Weights of a small image classifier: activation gelu, widths [48, 96, 192].
Rows from block 3 of a small image classifier, named by matrix and row number. Rows with one number belong to one neuron. Each number is 500 + 50 x the weight over its row's rms, rounded and kept within 0 to 999. All counts start at 0. Numbers have three digits each.
Before each neuron's rows are labels from the 100 images, of 14976, where the neuron reaches its highest value: "strongest on" is what is common among them; "patch colour" is the nearest of a few named colours to the mean colour under the peak. Only what is clearly more common there than usual is listed. The data: photos of arthropod specimens (BIOSCAN-5M).
# fc1: MLP up (model.blocks.3.mlp.fc1.weight, 384x96), inputs 0-95
# fc2: MLP down (model.blocks.3.mlp.fc2.weight, 96x384, transposed), outputs 0-95

strongest on: order Diptera
patch colour: grey
fc1.109:459448579515580422419471452555498528529469627532482575487463568487540511548489522496537482489536503482408530575474434491511413551473475565480409486539474468594542569454433564420411497492497449473470482536541385440536553465473471412539505463400514547485544480536482467531520598548493505548
fc2.109:532507475564440486572514534523566465457516503498546487508562501411512396575444460333529518520511510499595445524490530473480582646541543506547530424486420602447522518544530499553521578502545449507488566497527545571490489528452468521570581526452434516532510477494426566480526418502454509524

strongest on: order Coleoptera
patch colour: grey; brown
fc1.248:503562531489478549559405585500533494498493491585511518426456498511540583499399543473583524485591549565495505447528522511560438498498516421487497505564477501465503462397578474518388420453518433465415563469524569506521372511520468515522446445473446476553474463488546536525415564562538434568
fc2.248:463467488542484522470561480509398503491532539524422515381459469548434500500572547535500411480482403485498468507522440556532520543485412473491431490415478464446457542550449578476479525625643505487555536544477467491451516488502521577455554492585448462393573544463474490500563462411471506530

strongest on: order Hymenoptera
patch colour: grey
fc1.269:469495485446484485473540534465473492516444468504535488544453439507518476495440522365465530518514553581551458498473477508454496502554476435493484422479454506553574378409495504626560542486449550540469511514462472523444406495519530535547434548389399519503571567559565530495595439602564502469
fc2.269:607477566553442483547462507545452487565507502568508533421563425420454490452516404571480612523595523495454494467552557457466465451492552504478604592440558531419394541502522521381501504514500542406559450459560479545558512475497478461529517457521523481455439438494526514484553496441475520478

strongest on: order Hymenoptera
patch colour: grey
fc1.185:532503533497492478419502465491467435528574615513518488495569529521522496405480570542510467489487565471487492555534590445601557556553571491457546557530396467534566405511547431458577503524422523575544475397481429535512501421515502544549574544493459476460541503449510446442489586524523574422
fc2.185:547468480521569543559467433459522510491494495432454491548403459573456652493462533492495445499452467487511453509558454547571520445413513561524518554449502505490413446527413517521515506525537478474352554504461429581451464581527560485436480494508435548481493454412505540462603480533507405489

strongest on: order Hymenoptera
patch colour: grey
fc1.271:517495510463401510411610461536486519516529514612614473485493509437513383523500621457492531523547397492575452464458445504520496538536537566532486443526498498581510472460568570530478513532545481530543611439447515514608471473499518551446507610439537513520430466461533487487444533527467509458
fc2.271:482500555519469463526458538422530502383543503551440449592489548518517537530568386493547627569479582540520600499512475484609567446459576485491466528440505506557534456469458452434570506454388466505520608498479595462535511485501475509437487503434475443503531601501510500508477492434525496519

strongest on: order Diptera
patch colour: grey
fc1.256:503461598521555475467551491530509491569537475508433531519513520481536594525526500426470468563416485538519506490626519517535515472518530417563488454522549456514518554579536580492468621475420576470472568566473499584474480443496427422524511513561483576627497477448446418480577413465484482529
fc2.256:492521446453511460426448465526488484483494439545518609484465511476505482508475530486460574508434503522541469580523485469561497492477459557433519503420455478439483389369470533456466423597495466595415394503536495408473501466573342514469543507532461492517511480591533530558494550469476568480

strongest on: order Hymenoptera
patch colour: grey
fc1.233:474482421502531415463407524373495487475461423452495509433449526557486584414515471509497534497515447481490477504580529471457444422429535505401517611443456521536469496410473520482506417456436441495429533485598530570394531529424467464547499480557534521468522529474554563506564472474555451546
fc2.233:544518573571458489483580430522546471488518604565532550543496557387513408519504521491495573491431632530428586498435466556600608529567455522583474479522534448523511413501535495576512492500506524531530541457414491510576516454512519586489510539470459509503477552431503553421477528520447543499

strongest on: order Hymenoptera
patch colour: grey
fc1.325:504560583481500581508436545576522491487439503562531517509527489512561483463470485548407559535485492530514464458528487471534486563575474471576466486481425485468474553466559443438470610625417498573426528554582448531416480497486512480468419451557433360452513576561468499537517472472455470433
fc2.325:500539580488452420511525426513496481450493567502477557490451600501470561533520489401524529562462539467495561510440492493579642432484425510463527528441578563509561440501497548551666440479481499486474585460401476524498489490538476534456472496399518606515526473483494506455485455534527442558

strongest on: order Coleoptera
patch colour: brown; grey
fc1.221:490580432510499592422513532535522467494548526555492483496545524454482444512440590524496543507491516526495509551481446642493569641581565560585518447561523530462471501490492501512436486487514526469556475592463540557490446474573492514551474501462512523449484527571519450433439617453498644540
fc2.221:560505601575539473529519517411528519484448513527452567454454633459491543528573452490562462522455529409491489430459472449474500503456467455488546482488534434483513459460474456575552547498541494487386479488455390411517512450389500549533440456561502531574473539438487536523471376528464425540

strongest on: order Diptera
patch colour: grey
fc1.235:477521492432509580499497446456557514462463519571510580426516508439440482541513501407533578478542481468487468503479432534509493469569595570512564557550415470487473572425515495458502449538519607444409514449424480372482464450499513479537542536418552509534501455425530577520452361514505462479
fc2.235:442507459459507477410577522528479489509508405461446457574466510520508520518555449527550586479632394421537521516484582524458456583418476342470468432400528518449519455491469455475463517465498439464556596489461475553551493480468463497503518548490482524421550530495535460409523504424529508470

strongest on: order Hymenoptera
patch colour: grey; brown
fc1.27:472458473475516505535484500533505540452551517546424561516427540435531609544621541583414508560496535524655476488500514496531516508467516525434535457411534522549551525603499483561503565443529478494494527459456518432518469466433584413502496496403510534482522451527541519345473493466562505524
fc2.27:487535568513532506534475493470539467432520509474556525546525484450513480487457491497530471441595460587428567532532488490511562512516464422583480424479481590467520525482467428549533448540451526586545489567499411590511570554546498539454457498530479384608567528522434475459562420554387432425

strongest on: order Hymenoptera
patch colour: grey
fc1.146:502535465514550584494526539543514490555616529438515541520457526401531544520528509426546478513616547549491502565452482437491483511595553535461618494506533536382504475442515448617558558481477492486560505500424542474498472498498525453555537460512415504534527463495477389481553535480458495355
fc2.146:536458547509482462483474434551417596516410581474524543433434422513483495496384463580507534457472435553470484469437549434503554474484456426435382530485458544532474539493467497492464468556536557484445485606470582550490481601435514539554437473506469596475553587522503567500474512462545521545

strongest on: order Coleoptera
patch colour: grey
fc1.180:422468472522508495544481429559544555466535508558382580478479479516553472485528498478436581523542502428557510539451522521440443430571467519478465431418556544426533495458567590580550517443497586517537516518456523528445484579509574501519460473584475453521494475562445562384605587473533519506
fc2.180:589573483442516526528540519503557476541478469508573464541459492480516543494478595549511492393524508592460456513476500486555524535513503538481545586592419489496432485435502516435462507572460428447509505462605488489665528456488501422581511501504504487479537498573464464574380476498434445408

strongest on: order Hymenoptera
patch colour: grey
fc1.204:448483524557563521467526467532414505543538497550485464507552502429511461456542441530425451527514474549528569502370427522527433501554535430599539421391482588497472532499500440499508609578440453602490531583418500451544529554538461535494493489469477404478497558564486541517445441520536450454
fc2.204:551406533479460546417501493478511530500467455541536520549427530447429492503465505522491516498526496471553375500678517487612480450470451462526464548524466431553542440521533509514477478474493595481481483513472381566450579422432519431465465470561502554531606498467475534454539597542508471489

strongest on: order Coleoptera; family Throscidae
patch colour: grey
fc1.166:511464442423508556492489537529412412450548430570571532561520595510466544541483478497580526479527513517469445452533440427456413575500565541455413404492503481453413462511459573432474436382471485558466532579489472562479550560562444553487503475557465470438423489517492454521484468538453488560
fc2.166:465417413446536570484498444438451487514484577464614587513479491545530486518528576455483450524631483572555538445577530490410512539491547533535528586459578489513487464355471454459543448501509595542450480482478507454531476483552493488518480547505501409399538594510548463536521543470498503487

strongest on: order Diptera
patch colour: grey
fc1.361:569537526514477435419523543498566414445562497628427529490521563497405486526559446530477513514581489484474462455517482554511451504474491541484568513534468536417481396533411422461460484430522510465376588484485496538437493472520515424550479458456426476463416478554497579582476438496513471566
fc2.361:481518463402584565438447508469554552549443523451553439517466458525415501426509515525564536559485510514542526536447490510449545539425476397531549420527424392486479531505556630487497477443541516533533423437487420518493520470461508545459464556416506378472497546574518568502534525464444561465

strongest on: order Coleoptera; family Throscidae
patch colour: grey
fc1.354:529579522460487496499532498495517520458510437499536544517453529622571468539411533532571527477503567527585437506469498557510513666518518543457572493531543485480521515563492495550459488481453604469547594650482553549557463504548431528494505449399472512476465390553427453493492541510504479527
fc2.354:449510409528508446536566491493462355525507406510473476467469532424420464519552496463516519496486463514451591482402458500515505412435473371513453429486425468435406506415505499453548449471537427559481479509461484507564521526494531485439522456546552492449502554376522576427446486480528531506

strongest on: order Diptera
patch colour: brown; grey
fc1.168:485583581539495583518614515461522469510466420559509519439435487440521618496538537360443491463490513488558530430552506471490535605528557422448507492476503532389418546530493573508446456472473386542451583482450480548525484468529407509461509514472445539472466524508528465466467473507538510574
fc2.168:438490513578567522483594507448478505483506573510558555514457540454587542550488537437474365412525450434426428595520508533537571483426507496529442568478498532622449498538583500519461487536434534523436464499572438502425514388438461556556456503540456521521522512570484470521522509440482518534

strongest on: order Coleoptera
patch colour: grey
fc1.315:425491435419501531502565478433489426473503466510495480532608368501461481527604478556562533478465399399515566513476563455539476392493552478409496523515499523545492467464465539542489440429439511495467427588516454481553499485453490541474482531396458477508503593460486523504587484602453524522
fc2.315:457467465522443430448468487560450458508496490479514567494407561468555444493426506493484445536434544558485488527401403469479484640491372458550495420426455495449415468471498499512578478425605485440466534434479443504449474555502530454524515425482530522497509462447471490448380493516444487453

strongest on: order Diptera
patch colour: grey
fc1.107:535519463537559637510487459460457450456380511494508539515487397499599550512535554487378467441428521461580522542527477550515513470418478471556478507481472517508639455472423527559450506442457477540479486465563463503452371474467507479574475502456523535545482528507500423538469486434443551562
fc2.107:431511537474469488442508536472391378487538494490618559505453514467504433504504650489503444446522486484456503435523498493391509541433524484498557450554474495457561477506465470469519567526426498460497414563373493504481480482484478562425484525526553480430501583481430481524618541493561431481

strongest on: order Diptera
patch colour: grey
fc1.120:543341540463554569549486523567521511541472561425449490528541519484536499566485521556388481603534500535545528506554566461467433539512618480561481566472588621554505478495501449475421465475478445513515472439518537473527425509521420433486452403528526507533506496481487500474488437495605493546
fc2.120:523518431474546432387548506519460532500532610611602516521506529501555420423485460476452516484493495480502441497464446646507502460462429542529541516547481407591442467532467525460541575481536450465441472518570490474469588429477509502521514530396561517496472436551493516448451409492442457484

strongest on: order Hymenoptera
patch colour: grey
fc1.156:577510510515647452496460509535478412506527517543494523566469452530512489464598518501535514589492455482515519523516430445574497487540502532475568532443441484552489525477487418479499535602471414562547523510492383538489533519473517362500400530559412477521448561493494573452469553504566455397
fc2.156:466517569423543403576526481520532568457606520483447496535455563515455493524506513535479468522484533455397488554563524484529490404494623374573484505524495515446563468584456539488512463501522534535430444443536417493482483627486540519498568496423484416487517477518414511433459424550496512461

strongest on: order Coleoptera
patch colour: brown; grey
fc1.171:485416477471497453445545472464485470494529409589412548459439476499516486466485480524483442476450471403578387459502457596526503558417464470438550423598504500540499467450323428490509515453588568493482423555556567461512547458513515466538523489474482479503439483490561518453512451437472510511
fc2.171:578595541464588589442470542541471490509519553540571441512545474428517551609484489450589517587482442569458575496482538471475524542465468474424498482457460558511531463519512548489484398392405413487522446441534521519529452498517448450472463466506526413544479518525514444470474508482415431606

strongest on: order Hymenoptera
patch colour: grey
fc1.191:522468520439527555458566501501479592540489594504517472504465506478527553455502479498537542515421554499569554592494482508568476475572450479579545501472433643558558559551545492578460498553521458539519553548372467533432534475559451448539531459487489435567565470520453633509556425487510497438
fc2.191:507530632500420511527425542450571493449498539485489571477506440449419494546479508562460533602546497487530480521521499490567544581390551516425499528502465405466551587470563517433453438501498549493449503472566459521556478428527550539510507549579535580452549539525476432509413617482435487493

strongest on: order Coleoptera
patch colour: grey; brown
fc1.67:518456505501522534510472527541516527389483423407345533432493584505478526532485444450493489534486503503511537551502503531477457459492525555543526557526539525545462522437515444550530541528594457522579552611540464512468456453425660540538412466496484423485522438471488480540537471541555520620
fc2.67:388532483536553516402495445473511521610531566609600487560475430481548417487521526508562501473489590576474534470476480502555588572456418456478512456505537446506449433564484514481587512478435518466468503412447506520626482579539459452487508507552501535499476556457464554504508516552452534425

strongest on: order Coleoptera
patch colour: grey
fc1.284:521456534478439527554450436500661541541461575528477458484449550514439454444471494458554519485512627584550452400492405540480451515511619515459431501495411531511558568470433551531539476498549555479531538475421495486464540514461521500553472516504467483435510580491386455480572493516479505550
fc2.284:401481453492551425483558530512476542533477565494542599473521509519520532483529449537514509483511425433543553528499584462551466512452536488346605463503455391480523477502599458384507486537534475497516446521561557566504521628436534536465517621485514491496557475483526429527469433518451500517

strongest on: order Coleoptera
patch colour: grey
fc1.96:456534527524452552472512513494445497465565511482469478460538460460468503557432503594444444516470335455492450571500555424475567601476514517515504587514463500498392468383404475460524465511463508495529454571530491531535497577462509558569513566534351466446509438522475461482502470539540556453
fc2.96:527511544493590501573397453439532456513453493433591444506542563445527447430435545394540542469471599489456529465539464430532450524528467491477422461498527557531597532511542525505548493429487477564488578451463487453431416465567467508504474457530584471499426449448555422476539519421461418469

strongest on: order Hymenoptera
patch colour: grey
fc1.36:460469448516568549601520478556543406453487498454511532458501482540536526459576477534538524446576609450461583451445537485500456520473478465656495510407462487460453539587505502462450571565439407573538577526452566464455483506496534491484458490478442403454468505510484547550570502524437527431
fc2.36:514545534395427540472445547482546534557519466585420425480477473452489399484498499513624492460532526565513436556507514455527465503515435542438388451484493455549620490423438459523542402461507522467527630416536477514543527509524502512514526423554499486481533564530572530540405478473484511518

strongest on: order Hymenoptera
patch colour: grey
fc1.230:583473505478491483469493539569445436472480507522507521427465507549533445451533530519564578506523426463462561493519467471559535490547535592604509549555471563581483463432501447484521539469545504530515593522411446455540416420417584476508467537555527545488390449548440413521435535474421534401
fc2.230:469493548437472453536497544458565527473553504507514420616506465477511563479557484503538585448485525466480505541492493471482466489515471377366455484559506484524413517481604494439466587567596452568544459516514559430553509534486453549474535622467474506471582502491446561474519587408502559501

strongest on: order Coleoptera
patch colour: grey
fc1.214:520482514490493537516519480504463467533452479600451515441505471525481497547584557460495543506544512415490599590602403531521499566428551440413410461541501480470441489449419448474497499514592406549429508488503560558476418588521458456558484500480498474508521426448422490572576495483421556567
fc2.214:532430497467549432577608489507452411462504568465525520601528484519563500480526495472434447509438523463532401447429529445522485469523473474513609521497415421470560460557525535516557516431558588495460488476449456524494515509406500360459474487546534537410477485447578502482408481464548453526

strongest on: order Coleoptera
patch colour: grey
fc1.223:483555445472514569549517478476545461445536512479569449467519547426473473499443384603539551552429579449513534495446537572576502510602585500468517528464529502470423538481488524507529428556526534602525517484461422425478448417489584550586451550552488494495467530503431427517572549548538548434
fc2.223:428439474498487541574536452464508545491473502543416520495545439592549541464538557444434573451491454471596479525427477469466506505442498492440513432505438491580547478484579515520431453448563485368454520560620504567472538643529569505497496541544462508525566522548540481488489463560570450538

strongest on: order Coleoptera
patch colour: grey
fc1.128:383563594389514564535550496450434462421385403549491523511546464513466513541539493494459476496441504507515537449535534622514419404481469471547450566500405470476561466415519494530382449496514491472523523521485510481609454515497423470504468505585489484464424551514455547516476508510494485538
fc2.128:538437470552552482520482574483501553488490490395616537524484513502440490473441532423527451496446467553544523535534454489450429529489437559387581440502553468531408491576483489526493505497539573482504639571497483484446521435435540540492589441427472513505498406515486406590563468537538469472

strongest on: order Hymenoptera
patch colour: grey
fc1.258:484476440556508472474486542424465439444535515437505521423538499495567592491534472556520509497482428496441554431550481464494493429413603469384477591463511533534461509430489473453492492410434521524522621476567525544427516520452479497554484488606497545598581491477460570437538556455460478431
fc2.258:545557547474439458516416429476543476404529561567477429546440546475432493550479463441495627535512521533468478520516445539550509524533425508470483538477561504572507495491497549544654481518476508422501586461395538501555522530547491425468463509413516488544530490487587465538460419477532375481

strongest on: order Coleoptera
patch colour: grey
fc1.229:552506589501593463475525427625481491535465397519508507481523553475493522509515451536490541432672557470558539588519474457495469457457475472517497516498507459503498498511405484578491453487588504613440527502470604484530496498510413556426509486518458517526443422556516482476549459499406410480
fc2.229:494482438500386525448497521357419462510506462447433466549447513493551561517494511511380523504521501539474412478466568516422451567493593558488610474461476462497447525486490488436564499512464454371538544493597548545529511474438569486500482456541499628502502460548444511500501477446497508441

strongest on: order Diptera
patch colour: grey
fc1.7:600521580489501536402489471504527431513531488497496478503450451438544633534525675427462473518508521455537437460543489479497474539475423493522449535490617486452458486432460588466448499401456435539510509524439491486518500474556501502539497482490471522538498531477551602580458385490521550562
fc2.7:445557485574442502447448463461429485557488535466497531513607542486500468553547439404430410479505571486501472518507556510430553477455486504538536447466477424495464495662521515499478426534472492483444545521584427546517451489470436505577528582538483503471575451604566496483468427488408536571

strongest on: order Diptera
patch colour: grey
fc1.348:533530487553508592454427526512393510498511440576480593517562530531440478521446482518479572568501441576449504446482533400525492384553552459534542467477497497482524370490481476550509490474476486486482577478525593470506498468580482504523560498336410461445503552530566567519531516478498425517
fc2.348:493484466469393500497612566494508485455495486392406472428546526486440431451576581468533446592465582556460492498467481451544553516538459528476562502515490452520524542454452476549479388406437538550523478411526532559496530558409508458541393493554536497512497517425561496481508411446496480527

strongest on: order Diptera
patch colour: grey; brown
fc1.13:565485539454465562527416530531515506473450563496480579412547537589438411564399507508438478538443599473595484466538543584562527580500549559576454433575457435401486510506469452485507486570515456495570493555531564531462458499482574448507502452513514460461521521530524424451549512416453477534
fc2.13:461539460530588436496534438481523362570523541475461481502463470451529407501604454483501485462482490480437557476378497512493516509416532499469604478496449468535531497542535574509606470390465559555461525503383494518545550596486518492438480465503519587515512514477499573409437451539505525538

strongest on: order Hymenoptera
patch colour: grey
fc1.110:510556457430549408473372480504539433586557543522552485488513414460559445482470553518487518502543458463533541461532491516583544447518530461536502472412431481422511549489475531504509491473472392511483538545392518547396449472567422390490467504475491412518530554496530520507484546523406537388
fc2.110:443523596512521519508522456526540548473561433524445485433387588502484481429543502533574524446427583545536477526437505513460534462425435501455458547494577489566445376525578475450467488535493580451467624479508394501543499492529623472501503523516529466525492444448544491449483521440569550485

strongest on: order Diptera
patch colour: grey
fc1.66:483471522508591499412462600486572583508461575523486540526500563508388521483504512518508535487575451450447442470466484573574416530510499521543537556555474458373558468515419515555468515477499617476591492523455445480473484476509451498493541492543479464535488607497441583423508494535601499589
fc2.66:453466430513518550463504417517501518489426478503542396485509516496421436508503549528539469440504548385459540528440511565517540477453450445590558506479432549455516447450506469381419502393529556427561412478461563509439475557554448489561466502485475411541427416509566503536450475459443512462

strongest on: order Diptera
patch colour: brown; grey
fc1.75:537539475438482541472488467489483411431478507484458532484555490553465422511428545465473463559470532527522446548371454457534529618455440528450562459479497482519551472487520512483502576564469501557540528637428579609447380523496494520489535467439465615476450532554417483441549461517477482498
fc2.75:524504499558579561586542482489406483516568511436549501500477537474475612456462455457553575527592440420472522497562525473534429371499469559491505515426505562395435605563517474461515485439494453454617421479394445498531516489557526543539530494480494467536535447504523444442485526521471494479