config = dict(
    activation='gelu',
    qk_norm=False,
    drop_path=0.05,
    gradient_centralization=True,
    adamw_weight_decay_other_params=0.05,
)
Rows from block 4 of a small image classifier, named by matrix and row number. Rows with one number belong to one neuron. Each number is 500 + 40 x the weight over its row's rms, rounded and kept within 0 to 999. All counts start at 0. Numbers have three digits each.
After each neuron's rows are labels from the 100 images, of 14976, where the neuron reaches its highest value: "top examples" is what is common among them; "colour at peak" is the nearest of a few named colours to the mean colour under the peak. Only what is clearly more common there than usual is listed. The data: photos of arthropod specimens (BIOSCAN-5M).
# fc1: MLP up (model.blocks.4.mlp.fc1.weight, 384x96), inputs 0-95
# fc2: MLP down (model.blocks.4.mlp.fc2.weight, 96x384, transposed), outputs 0-95

fc1.334:547484518538547580510476492507405467457489467367464499514457470486522520501492450563602418523544476446511511508464547538552476472498490582552450527499502560510507484524550519536485493493494525540504541522456499486507507504531571561466462440520440559523477575510499546511486515514542528474
fc2.334:488494484487445443471478546483497506549551507546517518530471424547521531447484473498404549430564436493507537481517517412531532484492473358511471494514506455518495407541531490464520555508543484485492466481541495444522519532474465515430536562494496527511474471468468543522533491550593488497
top examples: order Diptera
colour at peak: grey

fc1.313:515477513505453424506470421504554514478543459488417561499564535436513409501491468541452513472480466523496514541489504561508470406457486491531558448533425471554418464565515593500456514465447510462506516538543502544494549456474465487503490483512501482498483536512525509478467409487503450459
fc2.313:606488488416557451457531555488519465478530568544522500465498519552466506515497503529555431487439549529476442567520479503536437458522491525512490508509546538509553506442525546560489487465569580555461509513529510539523523418524530469522540532508527489432426490474430524459494504479486428497
top examples: order Lepidoptera; order Hemiptera
colour at peak: grey

fc1.27:553501389515515503557459524507506501480502582544412585534516476445512469566454538472565444544500517525523540543516496473499483481544481498523533477457482551475459441539528433465496496503501565469528529521489564486502424507523454488474446443468470502520518488553446474429419440521470471467
fc2.27:419469538466549470503604505535476495530523551526610482523486438515507464479537517485525479490556471458476417503508502536477541436481573418475486535468528522479479500467506545476491478472467410487472488465517505511538485535539544517509443515576531459481513558492513558582502555571457460533
top examples: order Hymenoptera
colour at peak: pink

fc1.150:517509451488536482554450458562526474465421525494425496586502455461464440511487444513524550573472460543492475522497491522460516492526444505494436560483494551468582471534505483495446535502522614512499517504435528538504538570521507543498509512505505507442540509412450540482512466466423486445
fc2.150:450502490491446512557560512492496487512521535493453546473442542528610495455483545535574448542463545464465424570548474523478532521486474421467546444518504560527473518555504524500523453548516474538568484474564492484488524478542471478554521510518541508471600546463532519531453506545547483569
top examples: order Lepidoptera
colour at peak: grey

fc1.1:470501423601486472473460480565444461425514460487463526497499459479550487567470546482440493440452495541535518572528489444606461520484519493516472531488484541501516470461536530496466497436491503461425490520477513507548537503502487479513480509582569472427509548547471423544535497521557503549
fc2.1:541519568467575525503462455423478539511445531513554535416522475507479477460508501568485522454543519466446565528516468539482483423546530484516484509554485466486491538570486509533535441512497581478538533440473549507444563483529413570465462505564513480518543521492494509490490525526420500432
top examples: order Lepidoptera
colour at peak: grey

fc1.323:511469472476539507549515461481500492493508472529467479480494499508555524588494478502514449507521478525502486518481492567552522441520557500518537529542496516562498576511527522427505497489525581441486528456514679464498487438572444503520455468518507456521534472460436558491546471419519462517
fc2.323:467481522432475462514458536494505589543511494432562504464509496508486445506510471539512394533510473548524570464510486543476534458456468431495499524452611448523473438522510504510503471457499539495520457571532442398497563535463558463510477456492508498531449473539493495482531481510480485412
top examples: order Lepidoptera
colour at peak: grey

fc1.241:489520446467492576473489522471490419488489496455463493440517463559474475465487504461468493526487547539501473551471492464552516609432506566428496491490538419460551548523509485492421508529455575541468532516475560553502494465484486457499490424462471534541440542534456530490516543576554465511
fc2.241:549482554579493485497502522570486561499553468524455517478453510445549515467390510429494477561544461472502539490541512467475419419526522516508481488494480533483463496459475534529437520437469506487537466565444476475505456492601495551466556457518527481485572510415507473458488514531512487452
top examples: order Diptera
colour at peak: grey; brown

fc1.125:517525551415534427508559504466533496475494544471488371545475493495491419573484508524468566533509494482412472491530512443481518470543531501497507511484502496496439445513423449510490499472558459453499498531504488551486484514506477397547516469496491542542490475512514562512562428534478522587
fc2.125:479519492558486552495480453594487468521502544533500537525464554530472519465484586530488447556519455529531433461491442572414503470545508447574531542524480461472515466535522538468518455501479609513528575483489507497513507554500521507482545534510543479498476417508443573450484541547521490451
top examples: order Diptera
colour at peak: grey

fc1.189:593505574462446504485548524500542440542510493414476520490552457478529488561577463534477509521507518514535468541507521477539505448513529423514541427518460514542494514526463584486410503504483536491518452483532550491564454505543472462512521451508461502512473490519555527370543441496493494530
fc2.189:529464414545454480479516507567547581485478504473441504564489499518494475456506451503514510503545443548460456469454437497450482477564534527502509481447533460533505488541472483600544495497491514576484473492525437546502563529427466452457478550509501487503485448471455550553543494430493500396
top examples: order Lepidoptera
colour at peak: grey

fc1.326:526546515460467478429479490514504474485499530538491488488454517443450493456485472491466431584460437519513490634499526425493495568536519490571500477498388451466512503499537439501527511454537493485520455526450558544521569469507542417498514525478433459495524497583492532539506490522510533493
fc2.326:516464498487545493495587526499443517465486477423537468509513467432487457513499557432539503411461536496515473499552488489558530558533516473472560509490459505533537487586500529489495497492489522466421605418559507436493554510504524492493479540476514462477462554495562519551499536418500418470
top examples: order Hymenoptera
colour at peak: grey; brown

fc1.284:555530448485483516476473517548551446572506463415466473478510465517483468537503515512477462524421512470528512475478534529503514554537567456429535522525501524514470378402501559502448443535504553506501483504468539453553490525488501455625503511491484512422492499445537532498548486513497502550
fc2.284:540452488492515402458470517535518505516536511454484511497536553496488426415515406501497518469491515508520500544450499509453500544547523444530517436466518464493502542485584589508508515538511486517441495503532473457432502552379508494521469453441420547490462518472479509455491437431465477516
top examples: order Diptera
colour at peak: grey

fc1.74:515485463550545479528517545511471561506488468485475450444440531459509592519547471486485478494526448480499484479529494514448461404528502456525490537508417581460408495448459498502449503476528444491492460467526461422473524470503485513515543479540476436508621528479561530500526438484473445460
fc2.74:466545455531492477516504502481463475506502475491489547423488480503521441482433473512589456455513450580573487480432555515485507547457487584478533488497515481497555516526562512556534510452416484511504475559437587553502466475491493499470562439455540555523498476477495433401477534526509508522
top examples: order Diptera
colour at peak: brown; grey

fc1.108:499549504531467564540508551529440489520513472489471552563522408555494485488452482489525486460488479490536485557503485531498551495554558478577518499488518568497476419566509485518503446474523505488491540520496556543492389521496474488524495465568484508468444445585607533542484455491447465442
fc2.108:471476555559497430578476548433436462481524495457433480473543510489517501477464500480512516487562499522473523519486506490490515518484580464472509449446507441469519471525607512506398491463501519545526535484552548503491578500497571510496455505511454473538476524494455470596556470534432583493
top examples: order Hymenoptera
colour at peak: pink

fc1.79:514533581462406478423485489564500472465555531541462502577537527461496456541479482524559493466486518409488533441510458511487494564485550486491514469537477527492518477488455577466510470568526523457556500498400521423535499454536528433581462518452491447517496459455488493462476522504517474481
fc2.79:501429490510646480524452514467594475493522524498526544495422491498519482464559468542490542503492491509476505542429566447487482435497480478502448486570537514504522445486532441492552507493505462579459538512505491518477536596500478485438516463526524536488580523576542484510468469534543526478
top examples: order Hymenoptera
colour at peak: grey

fc1.168:508443473522553501539618504483514549462489513487537514541519512475587512509554488536446493538547477392521466457493489477485451430419536521572505472511487521535435498473565510449472481485490469568462528516442487532467483469447552465536513457531507489495578517543497533472517423565479517456
fc2.168:465527525451464538546406499465500509482492544449561526498523444514508536449547470540553493490507548475555521513495448492537517589535457481489567500476569528476520463521424514544564497457557455492530486538521498469538431473562457449500473524513508443558547527533501451391486562483497561488
top examples: order Lepidoptera
colour at peak: grey

fc1.337:477552527513485489452502504576455600461541534482520535498459520524546495466504515532484457484456508446514550494507532593499526487525461492458471554462539504543429486556514519435551465509431508487574411536450500540589421501512553443506497454492493497464520588556503538546518472522513523520
fc2.337:555493509502526530508477511445433435525427566526546561442532484500539481550538477554518554485514503535568408487484531462495505527503478424579500522480499550411537528517459469570474520449538422526484487448545483449527523491500486480545539508502454499514423462561543522513456546511546453515
top examples: order Coleoptera
colour at peak: grey

fc1.316:532485505563480574511574560441494467468443551492547543487568514500468564464437522480556522517553425536477541493468498517499479523513438545493547451515525528484470449427537514497484504472543541549481473459467551546495469462513534497401477464523513512475510505469525448613485571524540462540
fc2.316:526545509560528445607533492576520456492492458505539522539557576494440514470471511510523498489515506496552507479484432504464538531435482540530479541463498455526507418455488499457478556493520509543498510492489456613523503531465599538472458436459446455489498548503473531507539432458469443472
top examples: order Diptera
colour at peak: black; brown

fc1.312:497518501569499464558518584470480570504504515582531482560505437488567559615539478501530519514542491499473477500481535459500504452589483497550454541490478523474428496425514539546496517512518464501543465437516457489489575479551520477532509513581541442505533528488442453539499475523443450488
fc2.312:542495487428562502490501417557455509477475501508407504475494521531498466408467505471537506482469509448521477517491515495525521531414530539474480424511479502522566507589558514483421528460442475468504503597433506496482493520485562528498469509514465601521431522526494497465504581514537528469
top examples: order Diptera
colour at peak: brown; grey

fc1.155:501514531551412493530553530442464493400581509536516478566415526474475487523545543494478538510507453444517464474578518512544505458453533529465400555509474543546539489489502537501550443468449504529452551505506532531447437506484491457493506536564434540511533516514524487415506484513526490537
fc2.155:505506577470618463428522561512528532541468525497511411528551521494508486470441485459547474483539530485530482480492557523533516535501514423524549545503486533482505463472498536448417514581498594496554546511437529493490443482519432474482454486469493449490507538523557528565551544481519531528
top examples: order Hymenoptera
colour at peak: grey

fc1.195:491426529459519527521539541525430486534485480482503509492448560528520466497503607409478476486513535500503539521506527467446547427501502489443465505540476535454500435495499573511511546488429496452459469588494541521409512462553456435539504403483510492479483440479517531549503509521437448506
fc2.195:542490517515526445457488524519457488494493556495503510493487561452567541415494458531459487500509497521481455499423469514523478611519520508541502525512520463534445489512423503479485452540539499568557565556579442471441415440524529521548484494465517514415545449554507457508522483488545530559
top examples: order Coleoptera
colour at peak: grey

fc1.194:527491531505557424592478505571497515427497492457432514470464443557470440532509514516530544502523521465505444549478492439553526525524512548487533492497480442517500506475555431428452503499509476565544498536461461406523470494463573463492426510568490510436525505422475486512519486487451510445
fc2.194:501514580489457511615503480349562433526509513478497465497540516547535500486521518489542540491527431518489530441502489480456498498437468500443449475516463579477509534510526532510515492536463469492532491479575559528453467514559450490520555476519504477526573462502552490567475460526557475527
top examples: order Lepidoptera
colour at peak: grey

fc1.114:510511444482487494517531586490554430528464493533501506411539540527509475549489542512487472472531482539457499471495487515511471533444506502543456513480493474521517470507523570500487474445353531409386483500506513448464562496532447474482463540473439498487549488532505403487495480449559496512
fc2.114:497458523584486485501557353472480574474523546435547534492422514523488522456530556519538473482469497515521456499444417496525521454532502468450491478498482496505480497529491469512494526499553557527505440512489430478469547508475564484540474517467517504410414516484508557438571523490503470542
top examples: order Lepidoptera
colour at peak: grey; brown

fc1.228:540499451412504477445602520479519512496475549509518457454525529493533569468532500485454482461471512564537488448479437521542450480511521473446504578464523507479508492516542468598555514467543433480558513417499458485542535442506472460551521453513461489518539487501433511438551516485556444449
fc2.228:451544556502555449513441513436503484475444445450471524553480531457458478529489475516502496527486442472421462541557545455455581552502513488458522511499463480487535500551492484451552491531480543445435426516542599472509506535526541540517474490516520537445442469602487507534476480530439449491
top examples: order Coleoptera
colour at peak: brown